{
  "model": "sound classifier",
  "train_examples": 26041,
  "hop_length": 320,
  "norm": "layernorm",
  "norm_position": "pre",
  "head_dim": 32,
  "bias": "all",
  "pooling": "mean",
  "mixing": "cutmix",
  "loss": "cross_entropy",
  "init": "torch_default",
  "optimizer": "adamw",
  "magnitude_pruning": 0.7,
  "epochs": 149.4,
  "weight_decay": 0.1
}
Rows from block 7 of a small sound classifier, named by matrix and row number. Rows with one number belong to one neuron. Each number is 500 + 25 x the weight over its row's rms, rounded and kept within 0 to 999. All counts start at 0. Numbers have three digits each.
After each neuron's rows are labels from the 100 clips, of 14848, where the neuron reaches its highest value: "responds to" is what is common among them. Only what is clearly more common there than usual is listed. The data: acted Russian speech (Dusha). In brackets: how many of the 100, against the usual share in percent.
# fc1: MLP up (model.blocks.7.mlp.fc1.weight, 768x128), inputs 0-127
# fc2: MLP down (model.blocks.7.mlp.fc2.weight, 128x768, transposed), outputs 0-127

fc1.68:500500500527557513500500500500563500448500580507500500489503500500500551500549500490501500500483500420500500500500500470500500500490500500500500500500515500500480500542500500500518500500500500500500516447500500500548568500574500473560500500500539500501503500510507407500527500500481500500500500487546431500500500500500500500500500500506500500473500501500500488425500500451500500500500
fc2.68:478500500500500500500500500500500451500500500500500500558420500500500461500500500500446500500500500500500500500473500500500500500500500500500500500500500500500500500500500500500500500500500500500500500500520500389460500500408500500500500500500500500500535500500477500500509500500500497500500500500573500500500500500500500431500500500512500500500500500561500500500500500554611410500500
responds to: emotion: positive (49 vs 18.6)

fc1.694:500500500500500500500500500500500500500500500500500521500500500500510500574456500500500500500500500500500500500500425500500500500500500550500500500500500500445500501476451500500424500500500433500500500500587476500500454463463500500500500500500500500500500553500500500500570489502432554500500500500500500543500500445500500500500500487500407500541508492484500500500500500500500450532500
fc2.694:500500444492500500500500500500500500500500500500500509500500500500500500474500534500474500500500485500500553463500500500500486500502512534534500500588396500500500500500500500500394500500500515500500459500500509444500500500511500500500500500500500494500500493571500526500500438500500537500413500500585500500500493500508500500422500500500500500485500495500500500500500500500500500500500
responds to: emotion: sad (72 vs 27.6)

fc1.211:524500500554500500512500500500541500500458500500500500500550479446503489500500512500500469500545500500431416500550500500500500500495460500500500500500500500537500500500500500431500546500500428500500495500425549500549460549500430546500500523529500503500464500500500500500500500530500530500500465500500435500501500500500517500500500500500514524500500500500481500500518500500506500537509
fc2.211:509500500500546466500500500442442500500500527549525490477500464500461503515538412521553500500459500500500500544509481438500477500530500519475486483500500522500467500500463528548504500500457509500500500500500473500500536500500481500448500500500536487504500500452500509500500547500500500500500500500500500449509500500500481500445500498489561500480500500514500471500500508407500500500500
responds to: emotion: sad (90 vs 27.6)

fc1.555:500567507500500500500500500500502500497546500504500500500471500500500415499483500500500500500500500500497500500500513487500482500500500500500500500500531500472500511500500500500500500568500500500500500500500500500500549484484500500500500583441494500500500500533525500499500500500500500500615500500500500500500539441483500434500500462556500500500519500500500500423432462538500479500534
fc2.555:500500500466500500500500500557431500449500497457500476500500439500526500500500446500553490500500524500500570467500500500500471500500500500500500500547500500500500500500500500500523500500500484500500500500469569500500500500500500500500500500506500483537507500500500526500500627500500500500479500464500500457500500500476497500402449500561500500500500500500529500500500500500500500500496
responds to: emotion: sad (57 vs 27.6)

fc1.557:409500500500500500549500500490500500500500500499500500500500502500500500500500471500504500557500500445492443510500500500500500500456500500500500500500443500468500531500500500500527494567500500500500500500544500500500489443500525480500500500417493518500500502500461461500562500450466483508500500488576500476500500500500541500500500500500500500482500500500500500500500500525612500500500
fc2.557:526500533500522500504500500500482500524500500500500500500500500500542500500500500442482500500549500514544500499500500500546534500467500465500500467445500500487500500500500500500500500543500500500500410500500500500500500500500500500500500500500500488500500478526500500576500500500500547500517601500508477430500500548500500449496500500500500492500500500500440454477604500500500500500500
responds to: emotion: positive (45 vs 18.6)

fc1.302:500500500500492500500514500500500604500500486500500500500411500500500500500500500500500398481500584515484472509586500500500508502500500472500500500500500500500500500500512500500500500500500500500500470500472451500500396500500500500500500500500500500500500538500579500500500449493500500500500500517494492500500455500500500500500500499500485500519535500500500500500500561500500500500500
fc2.302:500500494500500500529461500441505500484500500500500474500500500500500500500500535518475500500482545565500500500500500500497469500500500500500500500500452500514500500500500500464500500411500500483500500500500500500500500500500500500500500500500500500430500500500500543500500517595500464500500500500464500500540500535500500500366500500500500524500500500559513500500484500500500548542557
responds to: emotion: sad (69 vs 27.6)

fc1.416:500500500579500500459500500500500500445500612500500500500500518485508500549445500500500500500500526500500500500563500500500500500500500520500500500500500500410499500435436500500500541500500500500500500500537519489500461500447500500500500500500500500500500500500500500500495486425500500500500500500500525500500500500479500500500500557500500500531500467509475496500500500500500411513500
fc2.416:500500487500500500500497487545495525500500500500500500500500500500500500546439500500457453500507518500544500482500500500500484512500515551500527500600416500500500500500500500500500500500500500500500413475542500500500500590500551500500519500500500510468500500500490596453500483500500511500500500500500500500501463504459500500500500476500500500500500511500500500500500500500446500500449
responds to: emotion: sad (62 vs 27.6)

fc1.537:520543487554554500469463500500500500500500553500500538453489458428500500525500517500500495499500500500515511500560500500520500500500473500500492475500510500500500500484500500500500533533500452500500500500500500501500492500500500552500500524477500500500462500500463500500468500544523500500500500500500500604500500500500500489536500500500415500500541500406484500498500438483506500500500
fc2.537:500500509456538512500471506500424500500500500500500500500500500504500500500483517481512500447500481592500500500500500500500510523561500500500508500557500500476500497493500500500500500504500456500500520500562500511420500500468500500500458500500500500484500500500500500457500475477500500500489500520548500500467500500500500500451488464500500457557554500500500477500549500486557483414514
responds to: emotion: sad (95 vs 27.6)

fc1.294:469500500487500500532500500514500500492500500500500500500500500520432500500525451500593596500500500465500437500500500500500500500500500512500439500500500500500500522500500500500500500500500499500500500500497463490403500452500500565444500545500500430500500500433500500500514500500500500500500481500500500585500500508500500513500500500489500500500500500500500500500510500460502500500500
fc2.294:500515500500500500500489500500520500500500533500540500505500500500500500500500500500335500500500457455500429500500500500500500396500500500500500489500500500500600500481530500500500500514500500500500500500500500500500500500500500459500583500500484500537500466500500500500491497500486488500500500500500500500500463500528500500434500500500500500500500500500500500500500500500500500500500
responds to: emotion: positive (53 vs 18.6)

fc1.423:500500500502500500500500518500500500500500500500500500500500500500400500500436500500591500500500500500553500500500500500500404500500547500500500500502500500500500419578500500500500500500500375480500500500480500459500500500500500500500500500500500500493500500500500500500521517500500500500487500500535532503512500500420500500500500500500459500500500500511500500476500500500500501500500
fc2.423:500473518500500500500500472505500500500575500500500500500474500500591500500500500500447500500487525500500449536500500500500557500501500500515500500500500539582434546500500500500500500500500500486500500500500500500500500475465500483442500500500479540500500436500532500500513426500536461468470500500500500500500500500607500500500500500500500500482500500500500500534475500500467500500500
responds to: emotion: sad (58 vs 27.6)

fc1.236:500500500500500457561548487500500500392529500500500500500500466481501519500500459500500500500451513500500500519500500500500500500534500500571500500500500459500500500473440500500500500500500500500500500500520489500484500497501534500500500500500500500500500500500500505499527528500500500500500534500551500500500494499487500500500500578500500500468560469500500471500500500500500388410517
fc2.236:500548500500500601500500500506532500500500500500500489593500500500500500500500500444500500500500503500500500459500500500506527507514500539500500500500507500424500500500500500500500500500500500500424396500473500500500500500500537552488460500500492500500500500500500500500500531500500500505500500500448500500500576500470500409500500500500500500500500500511500500450500500500500500500500
responds to: emotion: positive (39 vs 18.6)

fc1.372:500500500557500477504500515500500500500500500500500500500500500500500500500500500500500500500500500500467376500500500500500500500500500500500500500500500500500500557448500500433500509500500500500500500427500464500526500500500500500500500500500500500500500500500500500500523500500500500500500538500500500485468500665500544500500500579500500500500500500500500500500451500500500500471500
fc2.372:500500500500500500500500500500500500500500500500500500500598500500456500500500436491500500500500500490500554500500500500500500500398500500500500500500500582500500500518500500541500500500500500500500500500500500500500500500500500500500500500500500500500500500500500500500500463500500500500500500500354500517500500478500500500500574500500500500500500500420500439500500442500500500500500
responds to: emotion: positive (54 vs 18.6)

fc1.618:500500500500500500500481500500500500500500519500500500500513489508500499504500517500500500500442500536532500522550543476500475500500500592500514500500518500500513461500420523500450500492500500485423500500500500537562423559502525500500500500438514500510462500500500500535509550500500515500500500531430500500500500523472500500500483546500500500481535500500500500499445500500500534500489
fc2.618:500500500500500500500500500500642500500500500500500500500545500500500500500500531500521500475527500500500500423500500519528484508500427500500500421500450500500500500500500533500500500500500461500500500500482500500500500500500500500500500443500500503500500500397485500500500511500500500527500486453500500500500500500500500500535500500507500514500527500603500500475500500500500500500500
responds to: emotion: sad (58 vs 27.6)

fc1.140:500550500461524525500500511518500500500500560578500474500500474500500491500500500493524504500500454427500475471492500500500500548500500500500500500500544538500500500547500500500500500531457500507532536500471535506500541500559500451500479500500595499500489494487462439500500500500500500500495469500538428462500452500500500500500500500500500500500510500500500500500500500442500500466500
fc2.140:472518500466506471500511500500447500493482500463487518500500570500504514500525559566521516500500500500505500534489500500500500455500519500457500509493449496500500464500548500457537473500500500545533500510500543500500512500500500500500500482500500439480531489500500500503467501500500500537500528500518500500500444500500490500498568500500500466500500500500448580500500500534500500411500
responds to: emotion: positive (46 vs 18.6)

fc1.100:500500500500561500500500500500516500500500569618500500500472500465375500500500500500525500500500557527523500548550500500500500500500500500532483500500500500500500500500461524500500500579471460500500500500505428500500464500500500500575500500500500500500500500500500500500500512500500500475500500533500500523500553500500500500500500500500500500500500500500500511500500500500513506500500
fc2.100:500500500500500500500421500500487500527500500480500495500500500500500500500463500534432500500556500500500500500500500500500527500500500500500522500500500500500500450500500500500500500500500500500500438500500434460500500443500500500455500552500500493500500500500500500500500429500597500500500500563466500500572500500556500500500599500500500500500500500500500500500447500500500500504500
responds to: emotion: sad (73 vs 27.6)

fc1.567:500500509500500500500500500500500500500500542500500500500500465500500483498500460500500500500409585521558500508569500466500488500500443499500525500500500500500500500500473500500496500500456500500396528500500445538500500500515500430500477481479547500517500500500500500500500495500500442500500529532501500500500500500478500500500500500500500500514500500447441429500515500500500519500509
fc2.567:500500500500500500500500500463608500500500500505500443500500500500537500500500500500484500500463500500500500463544500500500496507500441391500500500500500500500500500544500500500500500416500486500500500500425500500544500500500455500500500410500500500500464500463500500500473492520500500500500500500500500500500500500492500500500500422500500485500523500552500533500500516500500500500500
responds to: emotion: sad (60 vs 27.6)

fc1.726:466500479500519525500500500500500494459490532500500500500500500472426500547500500500543500489500549518500500500539559482500500500500500572500476500500500500500538500500441500500431500500500451500475500443492500500516447500500500500500500500500500442549500500500500437500537545500443500500565500503500500500536500500437500500500500480500500522500492523490499500470522500500500452500500
fc2.726:500500549500500500500500500496583445500500500525500506441577500500550500500500450500477500500516500504498500465500500471500473525500500500500500500514500500500500500500500500487500500425500587472500500532469500469487500499500455500500500447500500506511500535500531500500431484500524500500500500500500450500500500500500500561500500560500500500500500522500500513500446500500536559500500
responds to: emotion: sad (59 vs 27.6)

fc1.369:526500500500500500485478500500500500500500568509500500500500457500500500500500500500500500500470500527500523500562479500564472500500445500500500500500529500500500500460422500500500500500500500500500500500500500500500476500500500543500500544499500500490500500434438500521525538530500500500500441500447500500500500500500500500473500496494500539500536525420500500500475437392501500500500
fc2.369:500565500443522468500500500500529496500500500500500467500500486568500500500500500500500500460500500500500500500500467500445500500500414500468500430522500499500478500521500500500500500530500500500500542500522559500500500500480500500500500500500500492546500500500433516500500500486500500500500500500558522477500479500500500500500500500500500500547500500583500500500547500501574455422500
responds to: emotion: sad (76 vs 27.6)

fc1.632:500500500553500471500500500500515443500500500500500500500500500500418526544500500500500500500500524525533533500540502465491500500498500500500500500500500500500500468500475500500500513583500492449436500508500470500500451500500500497522500500490500484563500500507487500500600479500517500500539488500429500571500500500466500527500500537500453500507500499488443500512500500500500461500500
fc2.632:500500469500500547500469500569601500500500500462500500535556500500500500500500500500553500500479567500500500433500500500500430481500500500500500500500500500500500500528500500595500500500500500500500500500481500436527500521500500500500500500516500517542500533500500500500500504500530500500500500500500513500500500532502500500500500512500500500500500500500500585426500500500500561511500
responds to: emotion: sad (66 vs 27.6)

fc1.683:500500500517500500539541510476500500512500500500500500500500500534462500500500500500563509495500500483471435500500500500500500467500500500480500500500500516500447500500500500500500500500500500392501533505450500498500536487560500500505500500500500397502529456500476451500522500500500500506538460500496412500562500500513479500500500489500500500467500500500500506500494539439500500500500
fc2.683:491523500500500500500500512460500500444500500515500454500500473500500500467500500500472500406500551500500500500500500500500500500500500545500500500562500500500516500500500500560500445500500446551500500500500585500500500439500500500553474569500473509500587500500500500504500533500472496500488500500500498500500500500500500500500500502452525500500469500495500500500500500500447500500441
responds to: emotion: positive (48 vs 18.6)

fc1.323:500500500500466522500500477500500500500500500500500500500500544500500500493500571500529500534500537535500500500500500500500500500500500500481500553500500440500500419500500424500484516556528473484500500500528500500500452500500500500569500500490500500500500500454500500500547533500507500506567500500505500543451477454487500462500529500500454500500500509500440500468500429500531460500500
fc2.323:500543495604487520500500500500546500500500500500500500500500500500500500439500500504528500549500500425500492500500500500507500500518500500557507500500500500500500500491500500500500500480500500542500500375500500458500500477500500500500538500500500507517500461500500447500500524558463500440500500500460500500500431500500500520533500500500500509494500510500500457500500466478510534500500
responds to: emotion: sad (69 vs 27.6)

fc1.200:500500500490500448500471500500500500500500550500500450571528533453500472500500500500534500500500500500547500501535500500587492451439500500500501500483552500438500500548517500554450500500500500482500500500500500500552422500500500531500500461500500500515500500529500467543500500554500500515522500500438445500500517500500500455500500500500500500500500500500500500500500500500500500500500
fc2.200:500500498500500500462500500500528500500500500500504500500497500500545500500494470500500500500500566500568500567500476504534477568500500500435533500500532445500500500552495500511526500436500500500500500500500452500500500500500500452430500500500500500500500500539500553529500500500500556500500555583500500500500500492500500500500500500500500488475500431500500435500500500500500500500500
responds to: emotion: positive (43 vs 18.6)

fc1.708:500500500543500500500500500532527500500500500500500500500497500447433500553501500500498500500500546527522500500546496516500480500500484554500524500500500500500500489500451500500486500563540464469436514500545522500477443500500506500500500500500500500538500500567500495500563515500500500500535500526395500500500500488450500500500500524500439509499500500455486500509475500500500456500500
fc2.708:500500493500500500500500500517612500523500500443500427500533500500500500500500500621553500500491500500500500480500500530523489445500500514500500500500500500500500468485538500500500500500500532500500524500485500455508500522500470500500561441500500470500500500500500500500500517476500500500448500500500437500500500500523455500512500508500505544500491500500500538500500513500500567500500
responds to: emotion: sad (64 vs 27.6)

fc1.691:477532500550486541533500500500500500500500500535500494500452500478500500500500518486552515500500489478464461500478500500500500500517521500497500500500500500534479500549500500447500500500496500400500569455500500500500525497555500543500500544500562471494515486500500459500500500535500500464573463500533437500537500500500475500500500518498499500500530432500501500500500515485500500515500
fc2.691:473500500500500506458500537430500572500500500500500467500500500500500519500500500500499546395500500536500500539500500503487500500500477500500498482500491500500500500500500500500500456500500429523500508500500585500500500500500481500500500500500512467500581500495500500500500511500452500539463453537500500500500500500500512500478500500500500500500460500500477562500582500500500500454485
responds to: emotion: positive (49 vs 18.6)

fc1.77:507500500580500500500500500500500500500420500500500500500500514471457544500479541500500500500496500500453500500543500500500531472539468500500500490500500500533510500500500473500500538500500410500500500500500513500500435500523407540509500500502500479500500516530500488500500500495500515500500456500500440500531500500457501500500500500500468500500500500500465518500533480419546500455500
fc2.77:505500500500500500500500501500436500500500508500516493500500491500445500500431509500530539500477588570550485504508477500495495500539500500500506491500500500500459500500464528500450500500459506500500500500500500457500494513500471500465500549542447523500500500500500572500500500500500473444500500500500500507500500500500415500440500500500527507500537479500509500500500500468443500474500
responds to: emotion: sad (83 vs 27.6)

fc1.533:500500500500500539500500500500500500425500500500500500500500500431500500586483512500500500500500565500500500509553477559500500536430500555500500500507505500451500484500465500500500500500565500500452500500573448500469471500464517500504500500500448500500500500531500500500500500474483544500500500500500489573500500500500488500500500500500500500504500449500500467500500500500500479500539
fc2.533:500544500510500500519500500500413500500500500500500480500500500500500500500500533489500500500500458500500500432500500500439442543517500500527500500594456500495500500500500500500500512500500500500500470518500500432500500500500509500500500500500500500500499500500500500500500493500500516500500500500500500500500500509500331505500500474431509500500500521500502500500500500500500500500500
responds to: emotion: sad (62 vs 27.6)

fc1.157:479456500524500534500500500433500500479526499500500500500500500452512500578500500500500500533500500518491482500500519500500481500500504534516500500500500500500474500510424467500500562500500450467483500500500500500500500480500500501452396500500509450500500452580503500500487500482500500494567500500483500500509500499500500500500467547500500500426500500500500444500493500500500507500500
fc2.157:500566500500500493500500500500500500500500457546500488500500500453500500512500466500518502500500473500473500453500500500500500550500500456500500500500500500500500500445500461516500500500500500552500488500500468500500500497467500500561494500576493473490500516500453500444500518447500444500500449500500545500539500503500429500534500469500519500561441500500522489500519575500500500500494
responds to: emotion: sad (64 vs 27.6)

fc1.630:500500500500500446500500505500480500478500500500500500562500506500454500583463500500524500500500567500532531500518500500500435500500500500500500500499500500474500443573500500500413500500477433500500500500459500542500396500448500500500500500500500500487500500500464500500467472500478500500500500500500511507463500500429500500500500500500483500500500500514496500503500485500500487500500
fc2.630:500500593500500499500500466519517500500520500500500545500500500500500500500500503500410500500518500500500500500500500500500500500500500500489500500500500500500378500500500500500500500521500500500500500545495500443500500500542500500448500500500500575500500482500500500500500476505561454500398500500500500500500500500541500500520500500500500500500500425500500500500487500500450507500500
responds to: emotion: sad (58 vs 27.6)

fc1.283:500500551500500506500500500500500500500500500510500500528500459500564500618500469500500500500500500512547500450500500462597473558500500492500500478460500500441500500579500500500500489470500519500479500537500466556500500487500500500450427500500500500500500500500459500500500500500500500500512527500472500500500500500473500488500500500500500500471500500500497500500440500500500482500500
fc2.283:500500500464500502500500500500531500543500500489500500500500500500529556500528500500540500500500500500500518542500500500500461500500452500506500500500500500500500500530500500515500500500500434500500500527500500500500500500446510500500500503500500506500500500541500519500444572500510500460500565550500500403500539463491500500508405500544500500500500500500442463500522559500500500500557
responds to: emotion: positive (46 vs 18.6)

fc1.91:500500512500500502500500500500500500500500500500500500500500500496411500500500536500500500500524500500500497500571485500500500500500474535500500468500536500500500500500418500449500553500500440399500500485500500503500468500576500500500500500500500440500466500500500500500500500500519500500500500500500467500500500500500541500499500583556472563500539500500500500447499500500500500471500
fc2.91:500500500500533475500500500444525500468500500500524445504500517390500476524477463500570550500500548536520500479500500500500488500574500500500500500552500510512492514500500530577500476496500500529500500500500500500500500474500499496500500500552511500500500528500496505436500500520496500500500500539500500500500500544500410500480500467500500500500465500521500532475500500485500496500500
responds to: emotion: sad (89 vs 27.6)

fc1.614:500500500500500500521500500500428500461500500500500500500500392523464500500500500505513500500500500501505500500500500500500446500500500500500500500512500409500500519500500500500529500500500408500472500500521489545500500500500500500500500500500500432500500500492500500500561557512421500500500500500502500500472500500428500500500500500500473500500500500500460411500500500500500500500478
fc2.614:500500500500500558500500500500500500443500500500500500500500500500500500468500500500465500500500500500500487511500500500500506444500500581500500500500500500500458500473500500500500500500500500500461394474487500469500500500492500532500462500500486528549500483449500500500496506475480500500500500500384500500500533500522500500500480500500500500500500500500500500500461484500401500585500
responds to: emotion: sad (70 vs 27.6)

fc1.507:500500500500500500500500500500500500472506474500500500500525476483508500500500459500500500500500476523520500500538500481500481500500500545533535500500500500500500505500433500500425500511500481501500500500573529500522500500503500500500500537410500500500500500500500500500549535473456482482500500507500526545521500500504540500500500500500500500451563511385500419500461500500500465500500
fc2.507:500500534442500500500500500478544500500500500500500500500500500500540500500500511500532470500500519500500500560500500500527488500500422500500500500500555500500500500500500500500500500500500486500500432463500500479534500516500479500500500500500500464500456500500486500500500508500500500500418500500500500500500500500554500500349500500478500500500540500594500500500500500500500500500500
responds to: emotion: sad (56 vs 27.6)

fc1.263:518500500500500555500500500500500500500500500488500491500500500500489500474500500500526502500500413436460451500500500500500500500500520500518500500500500554500500500500500500500500500500500500460500575432445439500500553500533500500500500500500586488516500500500446423500500500500500500500563437500500446500500500500500500500500500500500529500500520500500500470500500500448500478505500
fc2.263:477500500500500500498500500514419500500453500512500500500500500500500483500500500500509526500500500500500500500500500500526500500507500500445537531500455500500500465500500500500500478500500500500500500522500530500500500565500500500500500500500493430500570519500500500500500492500500500582500544474500500500500500500500500500500580500500560500486400546499467588494500500543500493464500
responds to: emotion: positive (45 vs 18.6)

fc1.254:451500500500534543500532571500521500500500500500500500500457458529500500457500456419514500500500427467500432500500500500500500500488483500575500500500500563555532500500500500500500500500500500500500582481500500502500505500500500500500500536477477516500535476500500522500500500420503500500500500500500500500536500500500500500500500500500535500507525500500500419500500500500500500500500
fc2.254:487500476457500482500539500477500500500557496439500594500500500508500497509500500545566522500529503475500500500500500500500500500496500500456478500500487500462500500484500500555500474500500500500500456508500500500500500530495500500500500500500475446467520500500500542500497534500500500492500546500500500500500416500503500498526484544480500500500435472500468550500500500565500500421476
responds to: emotion: positive (54 vs 18.6)

fc1.393:500500500553500500507500443500500500397456500548500500500516500500500444500500500535500524469504502488492500500500500500500500476500534532491500564537500500467500535500500500500500500500500500500500500567500500500500515469500500500500500500500499500495500500500500444500601500500500500424500468500563517500551500531500500462437500500472500500500500515485500500500500500534500477500500
fc2.393:500500596512500500500500488495592502500500500500500500500500500500529475500500481500552500500458500414511500526471500500538500500500500500454500500500500500500500572500500484500521464500500500500481500500500500500500500500472500509541494500500500500500500500421500500500500534500500500500500500500500440491500500500500500462500500500439414500500514499522500510500500500527500411500500
responds to: emotion: positive (39 vs 18.6)

fc1.329:500489500500500500500500536500500452500500500500500475500408493500473500452500500492532527500500445500477452500465500500483500500515500500471588500500537497575500500500470500420500500500500500453500576484500458502500542500500500500500500505475528521500500456500523500500500528448502500481500503500500500500471518460500500500500500502521518519489575500500500500500495500509500541521500
fc2.329:505502493500500449528495500472500472500500494472500530500561500507500538560500500500576531460538500502500500500500500471471482500485500500516468500500500484500463500468500500500500474500500500500500500500500500500500500509500500500500500500500463439507542500500500500500500563500500500520500500539500500500500516528475483500500421545500500540500409458500457469500540547554522489448500
responds to: emotion: positive (53 vs 18.6)

fc1.308:518500487571500500563500516500505500500448500500500500500500500481447500522500530500515497500494500514500493500553500500500500485517468500500500500500500500500500500500415500447500527500500425500500485467500543500500476527547447550454500497500500460500478500500500500500500500500500500500500465500500465531500500500500546486468500500500417500500521500476477475500498455428486500458515
fc2.308:500437506500543500500500500500482500515500531500533531500500517500500507530433495500543533500517500500500500538509500500500500500598500500500500476500500518462462500500490544612487500500455503500500500500500542460500515500500473500521500500500500500500500500500500551500505500510500427500500500524497500504500500500500392500467500500500498500500500500515500558500494500500500500500500
responds to: emotion: sad (91 vs 27.6)

fc1.655:500500500500492500500500483500500500462500500540500500500500500500424500500514500500500500500500523519526500516528567500500500500500500550500500532502502500500500449500452500500418500603510450500500500500518500500500459500500500500500500500500500414500500500500500500500578500500500500500556500539500500479500460500500504500500500500500459500500500500478428500476500500428500504500500
fc2.655:500500500500500558500451513500637500500500500500500500500500500500500500500500523547470500500542500500506500537500500500500478500500558500492474500500483500500500471500500500495500500408500500434500500433500500422500500500500500500507500500500500483512500500500500428500500518500500550500500500500500500500500500500500500500500596500500500500500500500500500500500466500500500483510500
responds to: emotion: sad (67 vs 27.6)

fc1.311:500500500563500500500463500500540500497423500500500500500553497397480500521500522500500475500537500487500445500547500500500500469500465500500500483500500500500500500500500509500473534500500413410500500500500530500489474533500500542476527471507500484500468500500500500462500500500500520500500475468500410500509500500468500491500500500500454522506500507500473520500510500500505500505500
fc2.311:500427483500552500500500500451467500500500543500553467500500500500500464505461500500556500467483500506500500500521442500500507500500515500500518463500500500500453500500480558557475500500454519500478480500500500481500500500500500500480500500513498496467500500500500528500411508500500453502500500502439500532502500500461449500442500458477549500500500496500500500461500500472445500500525
responds to: emotion: sad (93 vs 27.6)

fc1.671:522547522572544500500500510500500500500500543509500500500500450465500462543500500500500494513500500500500500500552500500535500500500462500500494481500531500500500500500500500500500541589458456500457500500564500500500485500500500500500500541500500500500468500500480500500489500526466500500500465500536500583500538500500500500500500460500403500500500500500500500500500417474500500500500
fc2.671:500500484500526476500500482531426468500500500500500548500500500500500500500450500500487500449500573500500538500500500517500485512561500519500500500590500498500500500524500500500500494500500466500507498500580500490441500500462500500500450574500500514502500500500500500485500465500500500500471500530586500500472500500500500500439490490500500486500500500500500500500547500516510478441500
responds to: emotion: sad (88 vs 27.6)

fc1.389:500500500528557500515500536500500500480500500500500475500500435500500500500500473500500521500500471432469463500500500500500500500500500500500500504500528501592500531500500500500500500500500500435500535403488500500500500500500500500500500500500565517498500500500465440500537500500475500500500462500555422500572500443500500500500500500500488500500545500500500476500467500500514500524500
fc2.389:500500491500500500500552500500497500500481500526500500500500500572500537500509539500529500500500500500500500500500500500500577500500514467438526525500500500500480479503500500515500484500500500542500571540500500500500488492492500500500500500500545404542552500500500417500500500500449500557500500500500500487500442500500500500500536500500550500501439500502500500500568500500500481492500
responds to: emotion: positive (55 vs 18.6)

fc1.493:528500500500500500500466500500500500500500500500500500500489500500500500500500476500529500500500500500500500500603500500500500448500483494500567472500500500500500500500500500500500509500500424500500500500500565500545495450500389500500500500500500506500453500500451500500500556500500500500500500500500500500417500500473507500500500500500483500446500500500516538500500399500500500503500
fc2.493:512500500500528500500500500458432494500500500480500500500448500500548500456475500500578500500505500543491500509500500500447466500580500500492500489550520474500500500500500521500538500500482485571500500500500500476500500500466500484500507500500500493500500500500485557473540500500500444500500500500500500500565500500500432500411510472456551500515500500500515500500500500472500500471500
responds to: emotion: sad (74 vs 27.6)

fc1.647:492471444500500500500500500500500500500500500500500574487500498500454500447500473500538500500500500500500500500500500500500500500500500500568500500500500465514500500500500500500468500500540508500500539500573500476500482485585440500500500500500500492519500429500500500515501500445500487500500428480500500562500500500500500500500500505500500500473476500420500500500524462500500561560500
fc2.647:500500500500456500500565472504552500500500421447457500466500571500556474500500500511539500548500500477500500500500497500500500500500486500500499577452500512500500500500500435500500500508560500535500500500500527500500493500547500500500500500500500502471500500500499500500443549536548500500470510500500500500500417488570500500500500500500500500500500500500500500500500500506466500500500
responds to: emotion: positive (46 vs 18.6)

fc1.219:467500500500577500500500500478500500500500500500500500500500548513421500500500415500571542500500500500500500500500500500500556500500564500469500500500540500500500500500500500500500467500500500490539500485500500500500500500500500542500512500500500450493500500500500498500520500500500500497500447500500500522500529500500377500500500567500500500500500500500500500500591500500500500500500
fc2.219:479564500500500500500500500500500500552500477500470500492500500500500500411500500500460500500500439500467499500448500500500500470500500416500500500500500493500500539500500500500500500500500500598500500500500500500500500500500500500500500605500500527500500500475500500471500535500500500500498500500500500500500423500500500500500500500500500500504449500500500500500500500500500500500390
responds to: emotion: positive (50 vs 18.6)

fc1.615:463433441500500493541500500500500500500500500500500500500500458500466500500500471500564500500500500500464400500500500500500510546500500500500500538500500500500500542500528500524500500500500500500500500500500503422500500500487500500505500500504500462500500412500500500500500500500500565500500424500500500579500500500500500500500500453500511500500482500500500466505519500500500500584500
fc2.615:500518510500500352500535448500491500500521512500500500500500500500500500462567500500437532500500500500500500508500500500564550485500500500500500522500500500500500500500500515500500500500500500500500500500500561500500500500502500500500571500500497552416500500460500500500448475500500538500454484500500500500500453465500500500500500500500506500461500500500506500500500478456500500500500
responds to: emotion: positive (52 vs 18.6)